A small image inpainting model, trained from scratch.
Data: 90422 training examples, 36.0 epochs.
Rows from block 3 of a small image inpainting model, named by matrix and row number. Rows with one number belong to one channel. Each number is 128 + 32 x the weight over its row's rms, rounded and kept within 0 to 255. All counts start at 0. Numbers have three digits each.
After each channel's rows are labels from the 100 images, of 14848, where the channel reaches its highest value: "patch colour" is the nearest of a few named colours to the mean colour under the peak. Only what is clearly more common there than usual is listed. The data: photos of plants and fungi (iNaturalist). In brackets: how many of the 100.
# convs0: first 3x3 conv (model.mid.0.convs.0.weight, 256x256x3x3, each kernel summed), inputs 128-255
# convs1: second 3x3 conv (model.mid.0.convs.1.weight, 256x256x3x3, transposed, each kernel summed), outputs 128-255

convs0.150:130200151144206097075142154199127184168170116104152085190139150114117129121116140114119105134143117174161062133124115106187161170142195153069132149131157141080125137129158132125169166148144142136145142189119179138123169189131119194184136161143139164067151168135111131162095118154088170118159153121134087153136176128180194193152186124085151162164216147171117187175125171134119164176127
convs1.150:092104137127186167154149102116142090112148175112178079144080154087148177163071155156079151155163094098105110119168169126158113151111190111120095130166096136104175201120118145201083173171132121126124073149138121157115121163113169153104113065156112124168139141091118092077122123154156164162146138113098137119157132078136164134123152122191154159063149159153118058089173141109130115157064
patch colour: white (26); pink (26)

convs0.119:120146118142150089108128155171125160117088084126127126149108130085201134151063136071205159152148150135144114144176130121161105077172170127150161133134097127130114135129091142127137178120094125078126126181108128140110118082165101194079114114159120112122092137130104136119126137086160134142105111128117163111164154113103068109115138152105072182137099163076103102116124183123064125141087
convs1.119:167151131100085142149130125081084142164127132096178125143096082122128126102192116080157089144199127125129138141094155080134091126093131123100144083118094115123188172101123150138110094121104132183106137116160091128159141131123069142099128119139134183163144074056118192126111172130090096163152142124178095160150133114094092192136196045109159162080117169125120141143104185137140117159035
patch colour: pink (31)

convs0.102:120076113147096053097106100108087036100142125133126136104126108074091112136165149095095188098151128113111102156154098131097121079098130114130084078126148117170066108137084083107110155132155093135159100077135122107091163085083091110064098096103165121090143136126170072113150116075102161148168155116121113148149073152104136084050100148165158129109115133140148097151170029115156118083154
convs1.102:146082146081077146116130122105096149182133130084093123189143109135133141099162115165126136168088163156090185095125102135148127184166138183116126195112182078065139126138126151120177092113094134138148179152123163158167133143136183136134143180133173145084158138101168129174165129126083133127160139157093112120063127144165101123111121180133149137109107080087138151111103104123194159062191
patch colour: brown (61)

convs0.112:125127035130112066117112079156121051136132173114149133097094122081109099113119073133162202123113133116145128071106123100162116152117081091143187129136118098101072138108106145102078092125048131161039123101121112123100136094139153078130089139068140126109109098103205106091111146120072130169148070129116185112119122108147063150085141096171097061092063092086123110155121122089147111066098
convs1.112:151121143140114127099132142107187089153074104103148151145113143156102159086158089122128099153120152125148195083077202202081105089142073166171115130142186094147156071103113124089110118134096115189174097102170137201123099139146157070117141134092148151070187063126153169102158106097136099143180131088139148105087134081165114079132145151137096117158083117139146177105132085112175129085155
patch colour: grey (77)

convs0.220:158176090088087074098133134131124079128130087122119066104131142092089106114123091102081083113118089150126089148091065112093131112146134081118096133124094095126106144110131142196114141153067105138098080072115138104071151144116132150105113117105096134072113119113103096129055106081176181119097122090152095126080192093148074106162111134115154134081086137160112105082108151138046159120115
convs1.220:115115112078049162165077123081140167178109102157065087178163091161135128124167147182119105098083107173126060138152128158109090146141183221115130156119155142119105159155161122113149099057094181080156180127139114180088156131143099108075081156138083153083092162145130151120149159113134043111143171158157127107096071175090088115144130121122086082096184158115085129153165144138154145123152
patch colour: pink (37)

convs0.197:110078131118122099096115085103047121095136080126057109107112156086157108136200163141089117144071103057158085188143095126160121073133143094121055129139167106147131121136117122175062153127139086136130128126140099166179173074052131114134151124162120099138118155111132129070161093079115153168197146140095124166154104076176096138155114164102127144130139132147126132168102157154114081135239
convs1.197:182085158122110133106129091133140140141107109116146074134162109115104169047154104187079132113052117110107137137142113124154153186096113150176090154148197168115142140131102118104224124158122141156129133132128182143152140117159164112162114126124177095107124127128160036170139130099099093140175089161124141068071108117115045127103088162111142115131109135129148170093103119129134146092173
patch colour: black (33)

convs0.175:144108166145148125128138170128200137138070123108171106127125047173138085122099117161122096115080099103119155115134125136137108134126152111122114135116096047111147119122064162110132128159117187128197105109082106137114101085165105187155117175113133122155109090098066119105126090169087137121142115149158084188056084158079116104155095135135170085124129120184116173121118154139141165104131
convs1.175:142171153142125091122124141140123137119215228137092148128093115122142107136095184107126131117126152163113100117134094073151088089190117137105147136182101134154095158099176165147121133172132107127105108173165184125108119178114118147159101147192125076110074171124128075180138147121164111151185167185098187140130139089134112123124130128110169131121167113161147111064094130095060127155063
patch colour: white (30); pink (28)

convs0.229:106117129108080096086156143159125144152137127145182111138143128159147078179097111096172158170143209073107064144088043113156122119086147111133127109147163153087101127167076133118107028067071189170146110151161142165140144099092137082099149153081145163136140158121045088102103136105130171107129102150131110113120109136132148134087154123129101102121141104077087142121127130149146069142079
convs1.229:166152171121136115149147083148152128124160105089106120137088146096152154084137169125144135126096122143118172111133156112105192107063188123124090091080096124123117118112162115151111171184104103200089181069148137162108160115109130113147066149166072151091108109112105063122098161127118148104127127162086070086107132142085126202072140132185169163156122161098165077174110127119137134120168
patch colour: white (48); pink (41)

convs0.89:126074170122122096074092089124129149155101126121119105139121136102136116090137174171080071142142100122086110192124056099152196124098111136176127128116139136151104116139123095074145107117207175136091163131131149142120140109146136084106108070178064084089110123126066040131165132149146139157209136137097091155105096132128092113224134158148122098128122160130140133121073135127111163112179
convs1.89:128157120124128128152180132088098189168125144149069108103084143122124106113140189121099175174121083158143135199154071111122142164100116167091101183186173067120151120060130134108107129103169104118132159144155128110151107113165173139135116154178072077098173141187110069143121056070120106086154133097088193127128151164117106048172077106120131093131140152186153151123090183092131079128166
patch colour: white (25)

convs0.210:161166120076120052092123110096098105113151066125062105153162144115094098150144123110076080101142107113103142180104085164066132138112074102109127178127124095128083154125128119126106130152026175084100203115117040117107154101129129145111113135079112087182159150114166043098108112098115148115096145135144109083093117119103085114164083079126106108132158105113168119088145171123133077127156
convs1.210:124136144163092149093146122128134142173105113025171093116130102133107144090185120135094145128069106123106075135063108189128124137097112175113146103142116098123149190120115133115209076121138171123124165120194169129064137110121082097130179119180141102085165106162165121164158135175163097095167145121128124125112059116133095096130148171113106108115088102119097129088131149157096150108173
patch colour: pink (31)

convs0.134:110077106076121114055093160149073095152182123162116095115137140127068063134115169151122148137172157183159121190165093148118136124120125122139118129120142128111082174126110132145116129101100116116125116110152084115147075162119088127075182175129146106102161155183118073162091163157097119120145127149163115119153094135143179129098143136147130138140143139144129094158074139161161097161139
convs1.134:170123126124106098140137099116134140127150159077115125104141090145151106092124179116088164162093127096102064129080093111159120139063129058085136105233097109093147089117150151140120119182136082133131198173157180170124161082125134177093140108167100108100150112190074146140105164093084105110179067187072184088180148196085116133134154149080141108115123140100123183149091227082108106089137
patch colour: white (38); pink (38)

convs0.120:096071035144105128103130107143172079125151078115115118119170121124112117173112161175079163119125121134096124147162081116161111149120114111105183126147132112083142110120112126145151133159096115135110088150167121124109140142058074172106142156168155196165167111113114086102172115102076191137082129105160087028103157092126158067086126119077146177105141171127121109090110129138144186128157
convs1.120:145134144084135059106097100150089185140192070084111078126117116134125101145139141090089163150209119103109064196161125091160133079079121139096101128138112154062158136152137114164122148083124191118143136148132111081118145169147124192115134100119164104167114129116098071164141171127197123151144144125109059129182163115115109094146096158169120107090122116104135129111111160144132100236137
patch colour: white (44); pink (44)

convs0.156:120107104135105133073127126080092109125102124117090131086126144134173178099100070168067144130110176122077148114081118114097114120115058149122108077090124161154156105109131117095133157101100095101125128051134110185125128140082126150154113179094078182073102143138079104138055105089125133154069098192130108157110095111135100140132104093097111091099157134064091086126090141112088123137159
convs1.156:194130126127072187127166148126137124127124144145132138123135171134097130087064045142174131106077162116121151047093151194126124172184081184150142152068219146152132114151142127155114127102101128174150186104154149167138110094174182119107074124120101151102172074104136178133165111120108091086113135147116146094076137158116110142128044142148142113151120056090156159120112100139167136053136
patch colour: grey (77)

convs0.97:074092064070114190110104136065122095125115115107069160129117066055107161038142090133116111154088110162124095110115140131129112131126131141108149092088087105086119136089211134182110115104081121107142121120130113132096101138107137091080101138070107158142134147126092089192146127135162139090083099176099113079136123136155101147125124103109070142137118133050082093134115116094095128127043
convs1.97:185098164179065169105156150094150088142080147146154195124103168140174126143125095172105131068062139124102130078137136121156124130141104138138166073125142107146149099129132128142131102144118097136142163123160162163138186131076115158120115111130114167104092122153191177105101154087155080085159107127156144158054125120145116117129126149101121071128125133146119133073178126136149154102124
patch colour: grey (79)

convs0.147:092102139111131061101099066151092129122121085112126160122094109111105059135148136162109108128125125126134102129113111133100085108107064184138100170117128079148077188137147170171059120173084124141140112139120097082095132101061128085113116104121166123150110122139133077129172114065119144116152089139121109082113135156082121114102131126107099183091057155092110133170076122112115101150204
convs1.147:111101140060051147097133156143130179133154027163130072154113114141113139074171087148089144132086173096066104138121122132085160187151123144079149090104189179122173145151128105139179062087088135181118123096127132142131174119138149138072114150142059165082130119077139101159119100116054069136111093161153156084134149156171061138144127150175165133115110114128127143156108162111109145070184
patch colour: brown (61)

convs0.108:067124132143140159087105142102114162128155075161086143126146108164190180070168191156131112154164149161162113157184086146156161140095175170113122116123102124090163119101123142158125166126075106143094108227173146105155155145160068166081156119162103112069138096136151073200103185121161081173144160164123181110139132107110127194250135114073121120123137135151123117089127122145100104176181
convs1.108:149124122177148092122129096101105120166163125102094103126161168088156153127115188077146127143117065093118126086160146077131149171115179145118094085187169097121149136150136140131115121179187100129113094098137107123122137127119177140141076116155121122167167087060087161139122161123084164084082116122121134110194124168096103163119184109158129120125145171095173114126131135074137049143150
patch colour: white (37); pink (30)

convs0.192:136123106157114069116075140089132110176168112119107117150143071089111194090175149129080139155126126152133165163095099136175156166133114108094097123128171155152174147108171138137170155181171090140136095136143145160112081131102103159084151204156102142112207162141112104182126131153106136106230158142124115156135153142131072132113108119162097123134164142122076172106136141159117170124150
convs1.192:178122156118082117153168085166131104117160118083089154152101168170160165123074189114100212156107132115142145106126152087114108152069131165168112149184134083139088123168085145118106158107152129129085110171118117111153171145122106113155130094113139095092123134169100124199139140147136150140152156189108157093150187051080149125156118206153127110129154074081198118142114165036133105099127
patch colour: white (33)

convs0.208:120100144125126135107132115106121111078113150075145144121115120131150121096095082107099115097118076126110164086147098106081124150111094051139180086124054140114136102109119115089142115117082114105087150091136161136115095100094099101110095086128123135130132112126134119047133110146104071144100109108174149140170086114113111089066113129077112131095131103076080183147105130099144098116058
convs1.208:142135144144103162076134177122130084138110127128124144137095130147143122169079086098108144134058160132093119120077163157140111137194050116146153083122131126137119123133131092120055110153100123145211139097161153189104134104146159066137070163099163160078139100128198154148175090117148094121109081125176158127042124106122124125120086169134171113151117126113157122131149074143160138069083
patch colour: brown (60)

convs0.223:111087109158121127150193109121126129104111125113101146096103095098161155156205172175107197126131110137122164145118065160090223115122149129124122111129111147063157127210106121125107130108118159179126122099123128169153096110089097157164142192171143211163142154092101124122127178120126112155089212141146086129114187119168132158170089161134147131141188077168095105118153146128085091128062
convs1.223:108108132129113151199125128145137100109144071080121129147183142084148189147131089110151136128157134079119059143174153136154175107076135113141169127142088108141150069142123157104118120194115160057065138148130106155065116127054147136129143077074074063125164087080089144146106125097111160048070136101115113186181164139141196176079135115179111141147094122120183126077148146200121114105170
patch colour: white (42); pink (35)

convs0.9:155121149085154111120143141147115155150147104141117103134123094079170124161210159138173070142144132070160170139124141092180064128165186127163143133111143140144105142139173140151150111163179192157105125152125140152113105132158124125110103167158125110115144147096071174191138142166131142097115147107104077129168178121117162182109118153118153163118089111080136183159055209124107137171167
convs1.9:122089157119190116133107206112156155111182082160172059117131131140118089141122141124088158145191045116104132123132173104103124148133174079148096116193102135116138199188128086114134073151095126156057020115133106158117122154091156149184172157214087117149136152060108157134095106165188095176162167130136142163134124108108106123166202123063124126107122144145107093073162100126071122126090
patch colour: white (43)

convs0.26:091172136137099138117117101102096088108093078168139060124102167149059094146181142113127096143073143068143073101150104114183124147158143104084063148135171138114114112151086157145115129101092196114069088109174163085122110098149083094121150155113175175118140161177096117045163088054064055109119158124138064130126094139118134100149112148107120160167107132155138114086163098122156183184201
convs1.26:168118151046118040160055165098108172132127074068131114124179050143134120127161138119145163199156064135138085110084093094211121100084080114092155176165128093164104121090141155099127147169154128104165117110127093079165132114134120163167156126169105087123130130166087125176117104094101139121134098125138097135140165153170146143145101122111124132096105125171119125120113168106139163136118
patch colour: white (44); pink (38)

convs0.103:104101081160088109161106087097126150146133182141147153081157120108122161050127073115055165167119190104107120101136073115082152109129091115103076060138085116120124071117093175132139131072083113102054194114154115185125142095108114070089158147123122119114133177149117083172106144124121054134142131128114136127162120122106102129178120114171085092102103048044125132115129121101113106136156
convs1.103:201166100146054148074129122138108070146167123130117165122109196172132119112197105174118161116098156154102108106104144195148093181141132128131145135107175122150139096134124137110099096099149130207132166100186140203128176110127175143069113146118100109115229088147104110130142163116070170107169088144108123091133112107135109195105154068103104074125128140121091190155076146127155119110189
patch colour: pink (32)

convs0.117:154127138102140162097103166072126124147127141102100149115079066157088051082130125099099146149137135140090103058147113163128121184105132087114088100118140096158080045117122101147160121101087121115153145155113106119105102118110145094078125121101130171158181142129093103177069083168034157185124158162117128088149133163126106131139127084096125153161118130118125134113070089101147182116094
convs1.117:150143147124115088205152133040107120185140150084144123136076125128173138156149119182067164134047090117130105073156119112117122157145138117155144111193138117141120123097107092098042103132130145127110115114151182145204140127117151113107134144177154149086127116107100103166155152054141129060163150114136153133105194153139096099174105142153172098113093123176161182160071176130113168146134
patch colour: white (33); pink (31)