From a checkpoint of a small image inpainting model.
Model: 32-pixel images, widths [64, 128, 192, 256].
Training: muon at rate 0.0054, 12700 steps, batches of 256.
Data: trained on photos of plants and fungi (iNaturalist), 90422 training examples, 36.0 epochs.
Rows from block 3 of a small image inpainting model, named by matrix and row number. Rows with one number belong to one channel. Each number is 50 + 10 x the weight over its row's rms, rounded and kept within 0 to 99. All counts start at 0.
After each channel's rows are labels from the 100 images, of 14848, where the channel reaches its highest value: "colour at peak" is the nearest of a few named colours to the mean colour under the peak. Only what is clearly more common there than usual is listed. The data: photos of plants and fungi (iNaturalist).
# convs0: first 3x3 conv (model.mid.0.convs.0.weight, 256x256x3x3, each kernel summed), inputs 128-255
# convs1: second 3x3 conv (model.mid.0.convs.1.weight, 256x256x3x3, transposed, each kernel summed), outputs 128-255

convs0.135:72 47 50 49 34 36 45 41 48 31 35 63 46 65 42 66 31 38 52 46 65 39 41 41 43 44 41 53 30 58 55 29 43 42 54 46 48 56 42 57 43 45 49 45 53 49 58 29 40 49 40 47 54 54 47 45 54 56 54 59 41 44 37 49 63 38 42 44 51 45 35 58 48 40 34 51 55 36 54 39 42 52 58 36 44 55 55 48 48 67 40 39 30 63 32 51 45 47 64 38 50 58 56 65 53 56 58 50 72 44 38 54 53 40 48 58 34 48 50 45 56 42 39 48 55 69 54 49
convs1.135:74 50 46 57 38 68 31 48 43 40 68 45 59 54 44 30 63 59 56 41 46 58 44 69 58 51 36 53 31 46 59 38 52 39 48 49 34 52 52 70 71 58 78 44 30 54 54 47 48 48 66 45 53 49 49 48 45 45 47 61 52 49 37 40 71 62 63 47 62 59 61 50 54 42 63 65 43 46 46 52 54 56 70 43 60 52 54 52 35 53 48 37 44 42 43 41 57 47 67 52 56 38 39 57 58 58 33 38 50 35 67 51 54 53 40 36 51 53 57 61 59 45 47 49 49 58 34 67
colour at peak: brown

convs0.92:60 35 37 40 39 54 44 42 41 40 59 45 48 42 56 46 48 40 37 38 41 49 37 62 40 46 63 40 50 62 48 46 38 39 35 40 41 41 35 40 59 61 57 59 38 37 47 48 52 44 53 51 61 52 29 46 42 39 39 45 39 44 66 45 62 54 70 60 47 64 59 44 58 47 65 44 58 39 41 62 47 35 62 52 41 44 52 41 22 51 38 47 59 53 37 54 76 43 57 60 56 58 34 49 47 45 61 41 52 31 46 48 57 59 40 64 48 65 37 36 44 45 67 55 34 51 52 59
convs1.92:68 38 47 51 38 63 31 41 50 48 43 49 55 50 61 30 53 43 44 44 58 62 62 42 56 37 45 63 51 38 50 38 60 47 52 64 59 61 47 61 51 67 62 66 41 37 50 51 59 51 40 43 60 53 45 56 53 34 58 51 58 53 44 55 44 61 47 49 51 54 63 48 48 49 57 51 39 43 28 62 61 66 42 44 55 57 57 50 50 48 67 46 58 27 34 46 36 42 63 44 62 42 41 52 55 51 22 62 32 58 46 38 42 60 61 56 45 45 45 71 47 50 46 57 51 42 23 40
colour at peak: brown

convs0.185:50 52 57 35 59 52 40 55 45 45 39 41 50 49 36 65 43 34 60 55 52 42 42 48 27 55 50 47 45 67 56 41 69 43 48 56 54 64 39 60 63 48 50 37 74 53 54 39 48 51 65 46 25 52 61 67 43 65 62 37 41 46 54 67 50 45 59 40 61 52 36 62 57 35 34 35 61 42 71 46 59 59 50 37 43 70 57 48 35 49 60 57 45 61 42 49 55 70 69 51 49 39 41 41 48 61 54 46 39 53 63 41 54 44 47 46 32 52 57 41 56 44 43 51 42 45 54 64
convs1.185:53 64 66 64 35 51 42 47 39 50 38 48 65 68 51 25 41 46 59 66 38 50 51 57 35 54 56 44 40 46 41 35 44 59 48 31 54 47 35 47 86 49 53 45 49 50 48 43 37 43 54 57 62 55 39 42 51 60 40 56 58 48 42 50 54 42 63 44 70 55 42 55 64 49 47 55 64 53 51 43 47 40 55 58 31 36 37 59 50 63 58 40 44 60 49 47 52 35 42 42 35 40 64 47 52 52 46 38 53 47 55 54 51 46 32 67 55 45 58 52 35 45 42 48 56 41 47 65
colour at peak: pink

convs0.218:44 48 72 44 48 31 45 40 61 38 47 42 48 79 38 61 48 48 36 52 28 56 52 46 58 44 50 50 46 59 50 55 65 55 42 36 62 53 48 40 51 43 49 24 44 64 49 37 56 57 55 48 70 48 49 43 41 32 70 42 61 61 57 44 45 37 43 56 49 64 49 54 51 41 58 35 50 34 46 58 48 47 48 19 56 46 53 51 42 77 44 60 46 47 39 53 84 49 56 39 55 41 42 44 49 45 39 41 73 44 47 53 59 52 30 41 50 54 55 60 37 32 56 61 57 62 51 75
convs1.218:59 67 52 65 39 29 34 52 63 52 34 64 66 67 58 32 39 31 43 50 47 35 43 56 47 55 60 64 36 54 57 62 52 40 56 54 67 52 37 46 54 82 70 46 51 58 44 35 57 55 66 56 59 45 56 53 63 54 55 55 51 52 42 51 60 34 61 53 48 41 46 51 46 58 56 54 51 47 63 53 60 69 45 54 53 55 65 58 20 65 56 41 49 39 55 50 62 50 51 38 48 47 36 58 58 53 52 40 59 63 54 46 70 36 67 45 52 48 38 50 47 44 42 47 50 49 43 48
colour at peak: brown

convs0.77:42 62 48 39 30 42 56 42 32 37 46 54 39 53 29 54 41 56 42 45 40 51 38 42 65 51 33 48 50 47 50 48 51 57 48 62 39 53 37 48 41 53 37 54 54 63 50 41 55 54 57 55 50 35 54 60 30 59 54 36 57 37 57 53 42 45 59 44 48 61 37 51 65 44 55 30 39 52 57 48 45 48 42 50 44 56 64 49 39 50 65 38 31 38 50 57 31 52 34 47 39 39 47 58 51 60 59 43 50 49 48 47 40 54 51 33 42 53 54 49 23 49 57 71 53 54 55 49
convs1.77:53 64 65 22 40 28 56 51 45 44 34 58 55 66 45 47 35 39 41 47 48 49 51 59 69 85 54 42 58 60 61 51 64 33 48 24 45 46 44 45 59 66 45 45 36 46 38 64 54 41 54 43 43 38 44 64 61 52 31 57 27 41 44 51 45 46 60 57 51 39 51 71 51 49 53 47 56 31 63 31 57 56 55 52 53 52 58 59 52 45 49 50 39 44 52 52 47 29 65 51 30 59 46 37 58 56 42 49 41 32 33 66 55 56 40 51 56 44 45 52 68 43 49 57 56 41 67 53
colour at peak: pink

convs0.115:67 53 28 53 50 41 40 52 40 45 62 52 37 62 33 51 50 39 62 42 69 45 31 38 50 62 51 40 47 50 50 51 51 56 49 53 56 46 43 55 40 55 48 47 49 62 50 36 47 46 43 46 62 56 68 59 51 62 62 62 45 55 43 39 42 70 57 62 47 46 56 44 53 35 55 59 48 42 51 46 48 39 46 61 57 42 53 60 20 47 59 37 28 50 30 57 34 45 47 61 42 52 48 58 54 54 54 50 47 40 44 66 45 46 37 41 52 38 62 38 59 47 51 41 39 39 67 53
convs1.115:58 57 49 27 40 56 34 46 58 42 35 55 70 67 43 18 46 48 60 55 45 44 59 45 51 54 47 52 35 45 65 48 61 50 38 52 47 48 48 38 51 62 60 54 48 53 40 37 52 52 57 28 47 45 51 42 56 54 34 79 48 49 36 52 69 48 66 53 63 47 45 40 53 35 54 42 48 54 59 60 47 46 50 36 61 60 45 66 44 52 67 55 43 47 46 58 56 56 52 46 55 51 36 47 50 63 45 50 49 45 43 56 52 48 49 40 41 52 61 61 46 35 43 46 54 60 39 63
colour at peak: brown

convs0.251:47 41 67 50 45 56 44 29 49 29 54 61 55 49 42 37 47 45 49 58 71 43 57 62 36 46 53 48 46 60 60 53 66 52 52 57 45 66 34 55 52 38 37 44 50 60 41 36 50 53 36 58 44 36 42 60 34 57 34 42 53 40 66 27 40 51 74 49 47 41 56 46 64 57 67 57 31 59 46 52 74 64 41 52 52 43 59 43 60 60 35 53 51 40 50 50 28 40 54 43 35 72 47 27 51 47 64 66 54 46 46 60 60 40 53 33 47 47 44 61 36 47 57 52 53 53 38 44
convs1.251:42 58 48 43 54 47 65 65 57 53 46 45 57 51 59 56 40 55 52 30 55 63 55 24 33 56 71 47 47 51 68 43 25 54 58 36 47 66 32 36 54 57 68 60 57 54 50 43 53 57 54 51 44 43 44 43 54 60 53 43 73 56 70 44 55 43 46 54 45 42 40 55 44 36 41 45 48 37 41 49 62 62 56 46 55 62 60 36 47 44 66 48 50 40 63 44 46 58 31 57 56 50 59 69 61 50 51 44 42 53 50 45 42 52 57 50 53 51 39 53 71 46 49 50 43 45 51 44
colour at peak: pink

convs0.221:42 60 48 49 32 50 54 54 41 43 33 44 28 53 42 46 27 56 38 52 50 46 28 53 34 42 42 35 33 52 50 56 66 64 43 26 40 47 49 61 61 49 27 35 42 55 54 31 42 49 50 33 48 37 46 50 39 41 57 54 50 47 44 27 28 51 44 56 64 31 42 47 41 37 47 40 57 43 63 50 52 56 52 31 44 51 54 63 40 39 59 38 33 31 48 41 41 49 58 41 28 47 44 38 45 51 53 45 32 44 42 64 63 45 36 62 39 50 57 60 42 44 62 40 44 46 50 48
convs1.221:59 43 57 39 26 53 37 49 59 45 72 54 68 66 58 35 39 48 42 56 48 57 57 43 46 59 42 67 43 52 51 52 61 47 45 48 43 48 41 62 60 61 73 49 47 55 58 42 45 43 53 41 46 57 46 45 55 50 34 65 61 49 29 45 67 48 73 42 65 48 64 40 51 37 50 54 49 40 55 50 44 54 45 48 69 35 49 47 48 55 66 42 49 46 40 47 70 43 66 39 50 38 46 63 60 59 28 44 45 47 55 49 56 45 48 40 44 44 59 66 48 34 51 57 62 54 36 71
colour at peak: brown

convs0.212:60 38 41 40 41 53 38 46 64 47 46 54 43 46 57 48 47 51 62 42 50 62 47 19 50 59 51 60 54 72 48 47 59 36 42 52 58 46 29 48 55 55 56 57 51 55 46 40 70 55 64 48 48 50 46 53 54 48 37 43 39 45 53 53 46 48 78 40 48 43 55 68 62 52 55 69 51 44 54 41 49 44 48 29 60 50 54 54 44 43 56 46 52 43 50 55 64 45 65 44 49 49 46 61 39 59 42 58 62 43 47 36 51 34 39 54 45 53 53 29 54 40 51 33 42 42 54 63
convs1.212:81 55 54 46 27 51 52 46 39 34 48 53 55 60 58 40 46 34 53 28 41 50 51 69 44 52 51 64 43 58 55 28 49 46 57 67 49 58 39 75 49 44 66 55 35 42 57 54 66 55 66 45 56 54 42 28 64 45 38 53 54 45 65 44 72 61 50 30 60 69 70 55 54 53 56 57 49 46 37 59 67 49 47 36 47 45 63 45 45 63 49 47 35 46 54 48 72 36 61 49 52 33 45 60 51 46 42 48 54 41 42 58 65 44 58 38 42 66 48 57 47 35 50 49 47 50 47 59
colour at peak: pink

convs0.61:45 60 41 57 46 57 44 39 56 42 66 52 57 43 62 35 53 28 33 55 55 53 62 50 41 43 38 44 61 41 51 31 54 43 37 44 42 50 47 52 50 53 58 56 52 61 37 63 34 55 41 57 54 57 28 33 43 53 56 35 48 64 57 53 65 31 47 43 46 62 60 42 36 61 50 48 36 66 53 56 53 54 35 43 44 44 57 36 68 34 50 42 70 32 38 52 57 33 64 56 47 54 38 56 63 45 50 54 52 47 67 57 59 39 38 50 43 26 43 55 48 47 53 58 50 58 42 58
convs1.61:56 59 25 41 51 45 49 60 38 56 37 49 51 60 62 48 42 46 43 36 51 56 41 53 45 44 80 51 63 52 42 57 56 64 53 37 67 52 42 44 38 48 47 68 37 54 67 51 64 45 69 47 61 44 39 48 46 47 54 47 63 55 52 53 39 30 53 41 39 62 70 56 40 59 60 78 41 47 47 46 38 58 47 50 62 59 58 34 37 55 60 44 33 50 33 49 38 44 47 40 69 61 39 53 54 50 59 44 41 50 53 41 55 63 57 64 32 67 42 59 59 40 40 44 51 37 43 44
colour at peak: brown

convs0.79:61 51 40 54 52 43 27 48 28 17 40 52 44 62 32 54 45 40 53 49 40 35 44 54 48 53 46 51 28 48 59 42 47 48 55 50 40 48 58 47 45 63 55 50 42 41 40 40 55 66 35 36 52 57 51 47 66 66 45 59 50 47 32 41 46 59 53 42 60 46 46 40 37 61 39 46 32 43 59 44 39 49 56 61 53 64 63 48 37 63 49 47 33 65 70 49 60 54 59 51 26 30 50 78 62 49 42 43 59 46 41 48 41 57 43 44 64 35 49 47 54 41 53 53 45 41 59 51
convs1.79:53 40 54 49 28 40 27 29 33 59 51 58 60 48 52 27 67 43 65 45 43 56 50 49 52 69 62 60 48 52 55 54 47 55 41 50 41 42 48 50 59 36 76 33 51 58 54 40 50 48 49 50 51 54 66 57 61 55 57 50 41 39 56 41 60 37 63 49 61 42 33 42 63 33 46 45 56 45 54 38 62 53 50 37 53 47 60 46 50 59 42 47 27 58 50 60 59 62 66 43 55 45 54 50 55 56 35 56 39 40 42 49 54 38 41 43 33 52 61 55 57 45 79 43 35 60 63 56
colour at peak: pink

convs0.237:51 56 33 47 56 35 59 54 71 39 57 51 36 59 54 59 56 48 56 47 40 53 73 59 47 56 40 43 49 62 59 51 55 57 55 63 45 43 60 24 61 60 38 54 70 67 52 68 40 40 51 60 51 40 44 56 57 40 40 55 50 57 54 34 44 49 59 47 51 60 37 38 54 43 49 56 27 64 43 47 46 43 54 50 56 61 43 62 64 57 31 68 51 67 45 51 52 65 45 44 44 53 59 53 58 70 56 69 44 61 39 63 47 49 42 49 53 43 43 55 51 41 45 70 42 45 45 44
convs1.237:54 53 55 52 66 49 50 48 40 56 65 44 46 50 52 53 68 46 53 37 59 45 50 65 50 36 50 60 44 54 64 52 46 50 59 37 38 70 51 63 56 64 57 58 76 43 65 40 56 55 54 58 38 53 39 52 44 54 52 43 66 64 36 44 61 38 32 52 40 50 52 57 54 64 52 47 50 43 38 38 52 40 67 49 63 67 54 47 61 39 55 34 66 34 55 57 44 71 53 49 40 55 41 56 48 46 68 69 40 62 41 56 41 63 58 62 53 31 55 56 60 48 49 58 55 49 40 47
colour at peak: pink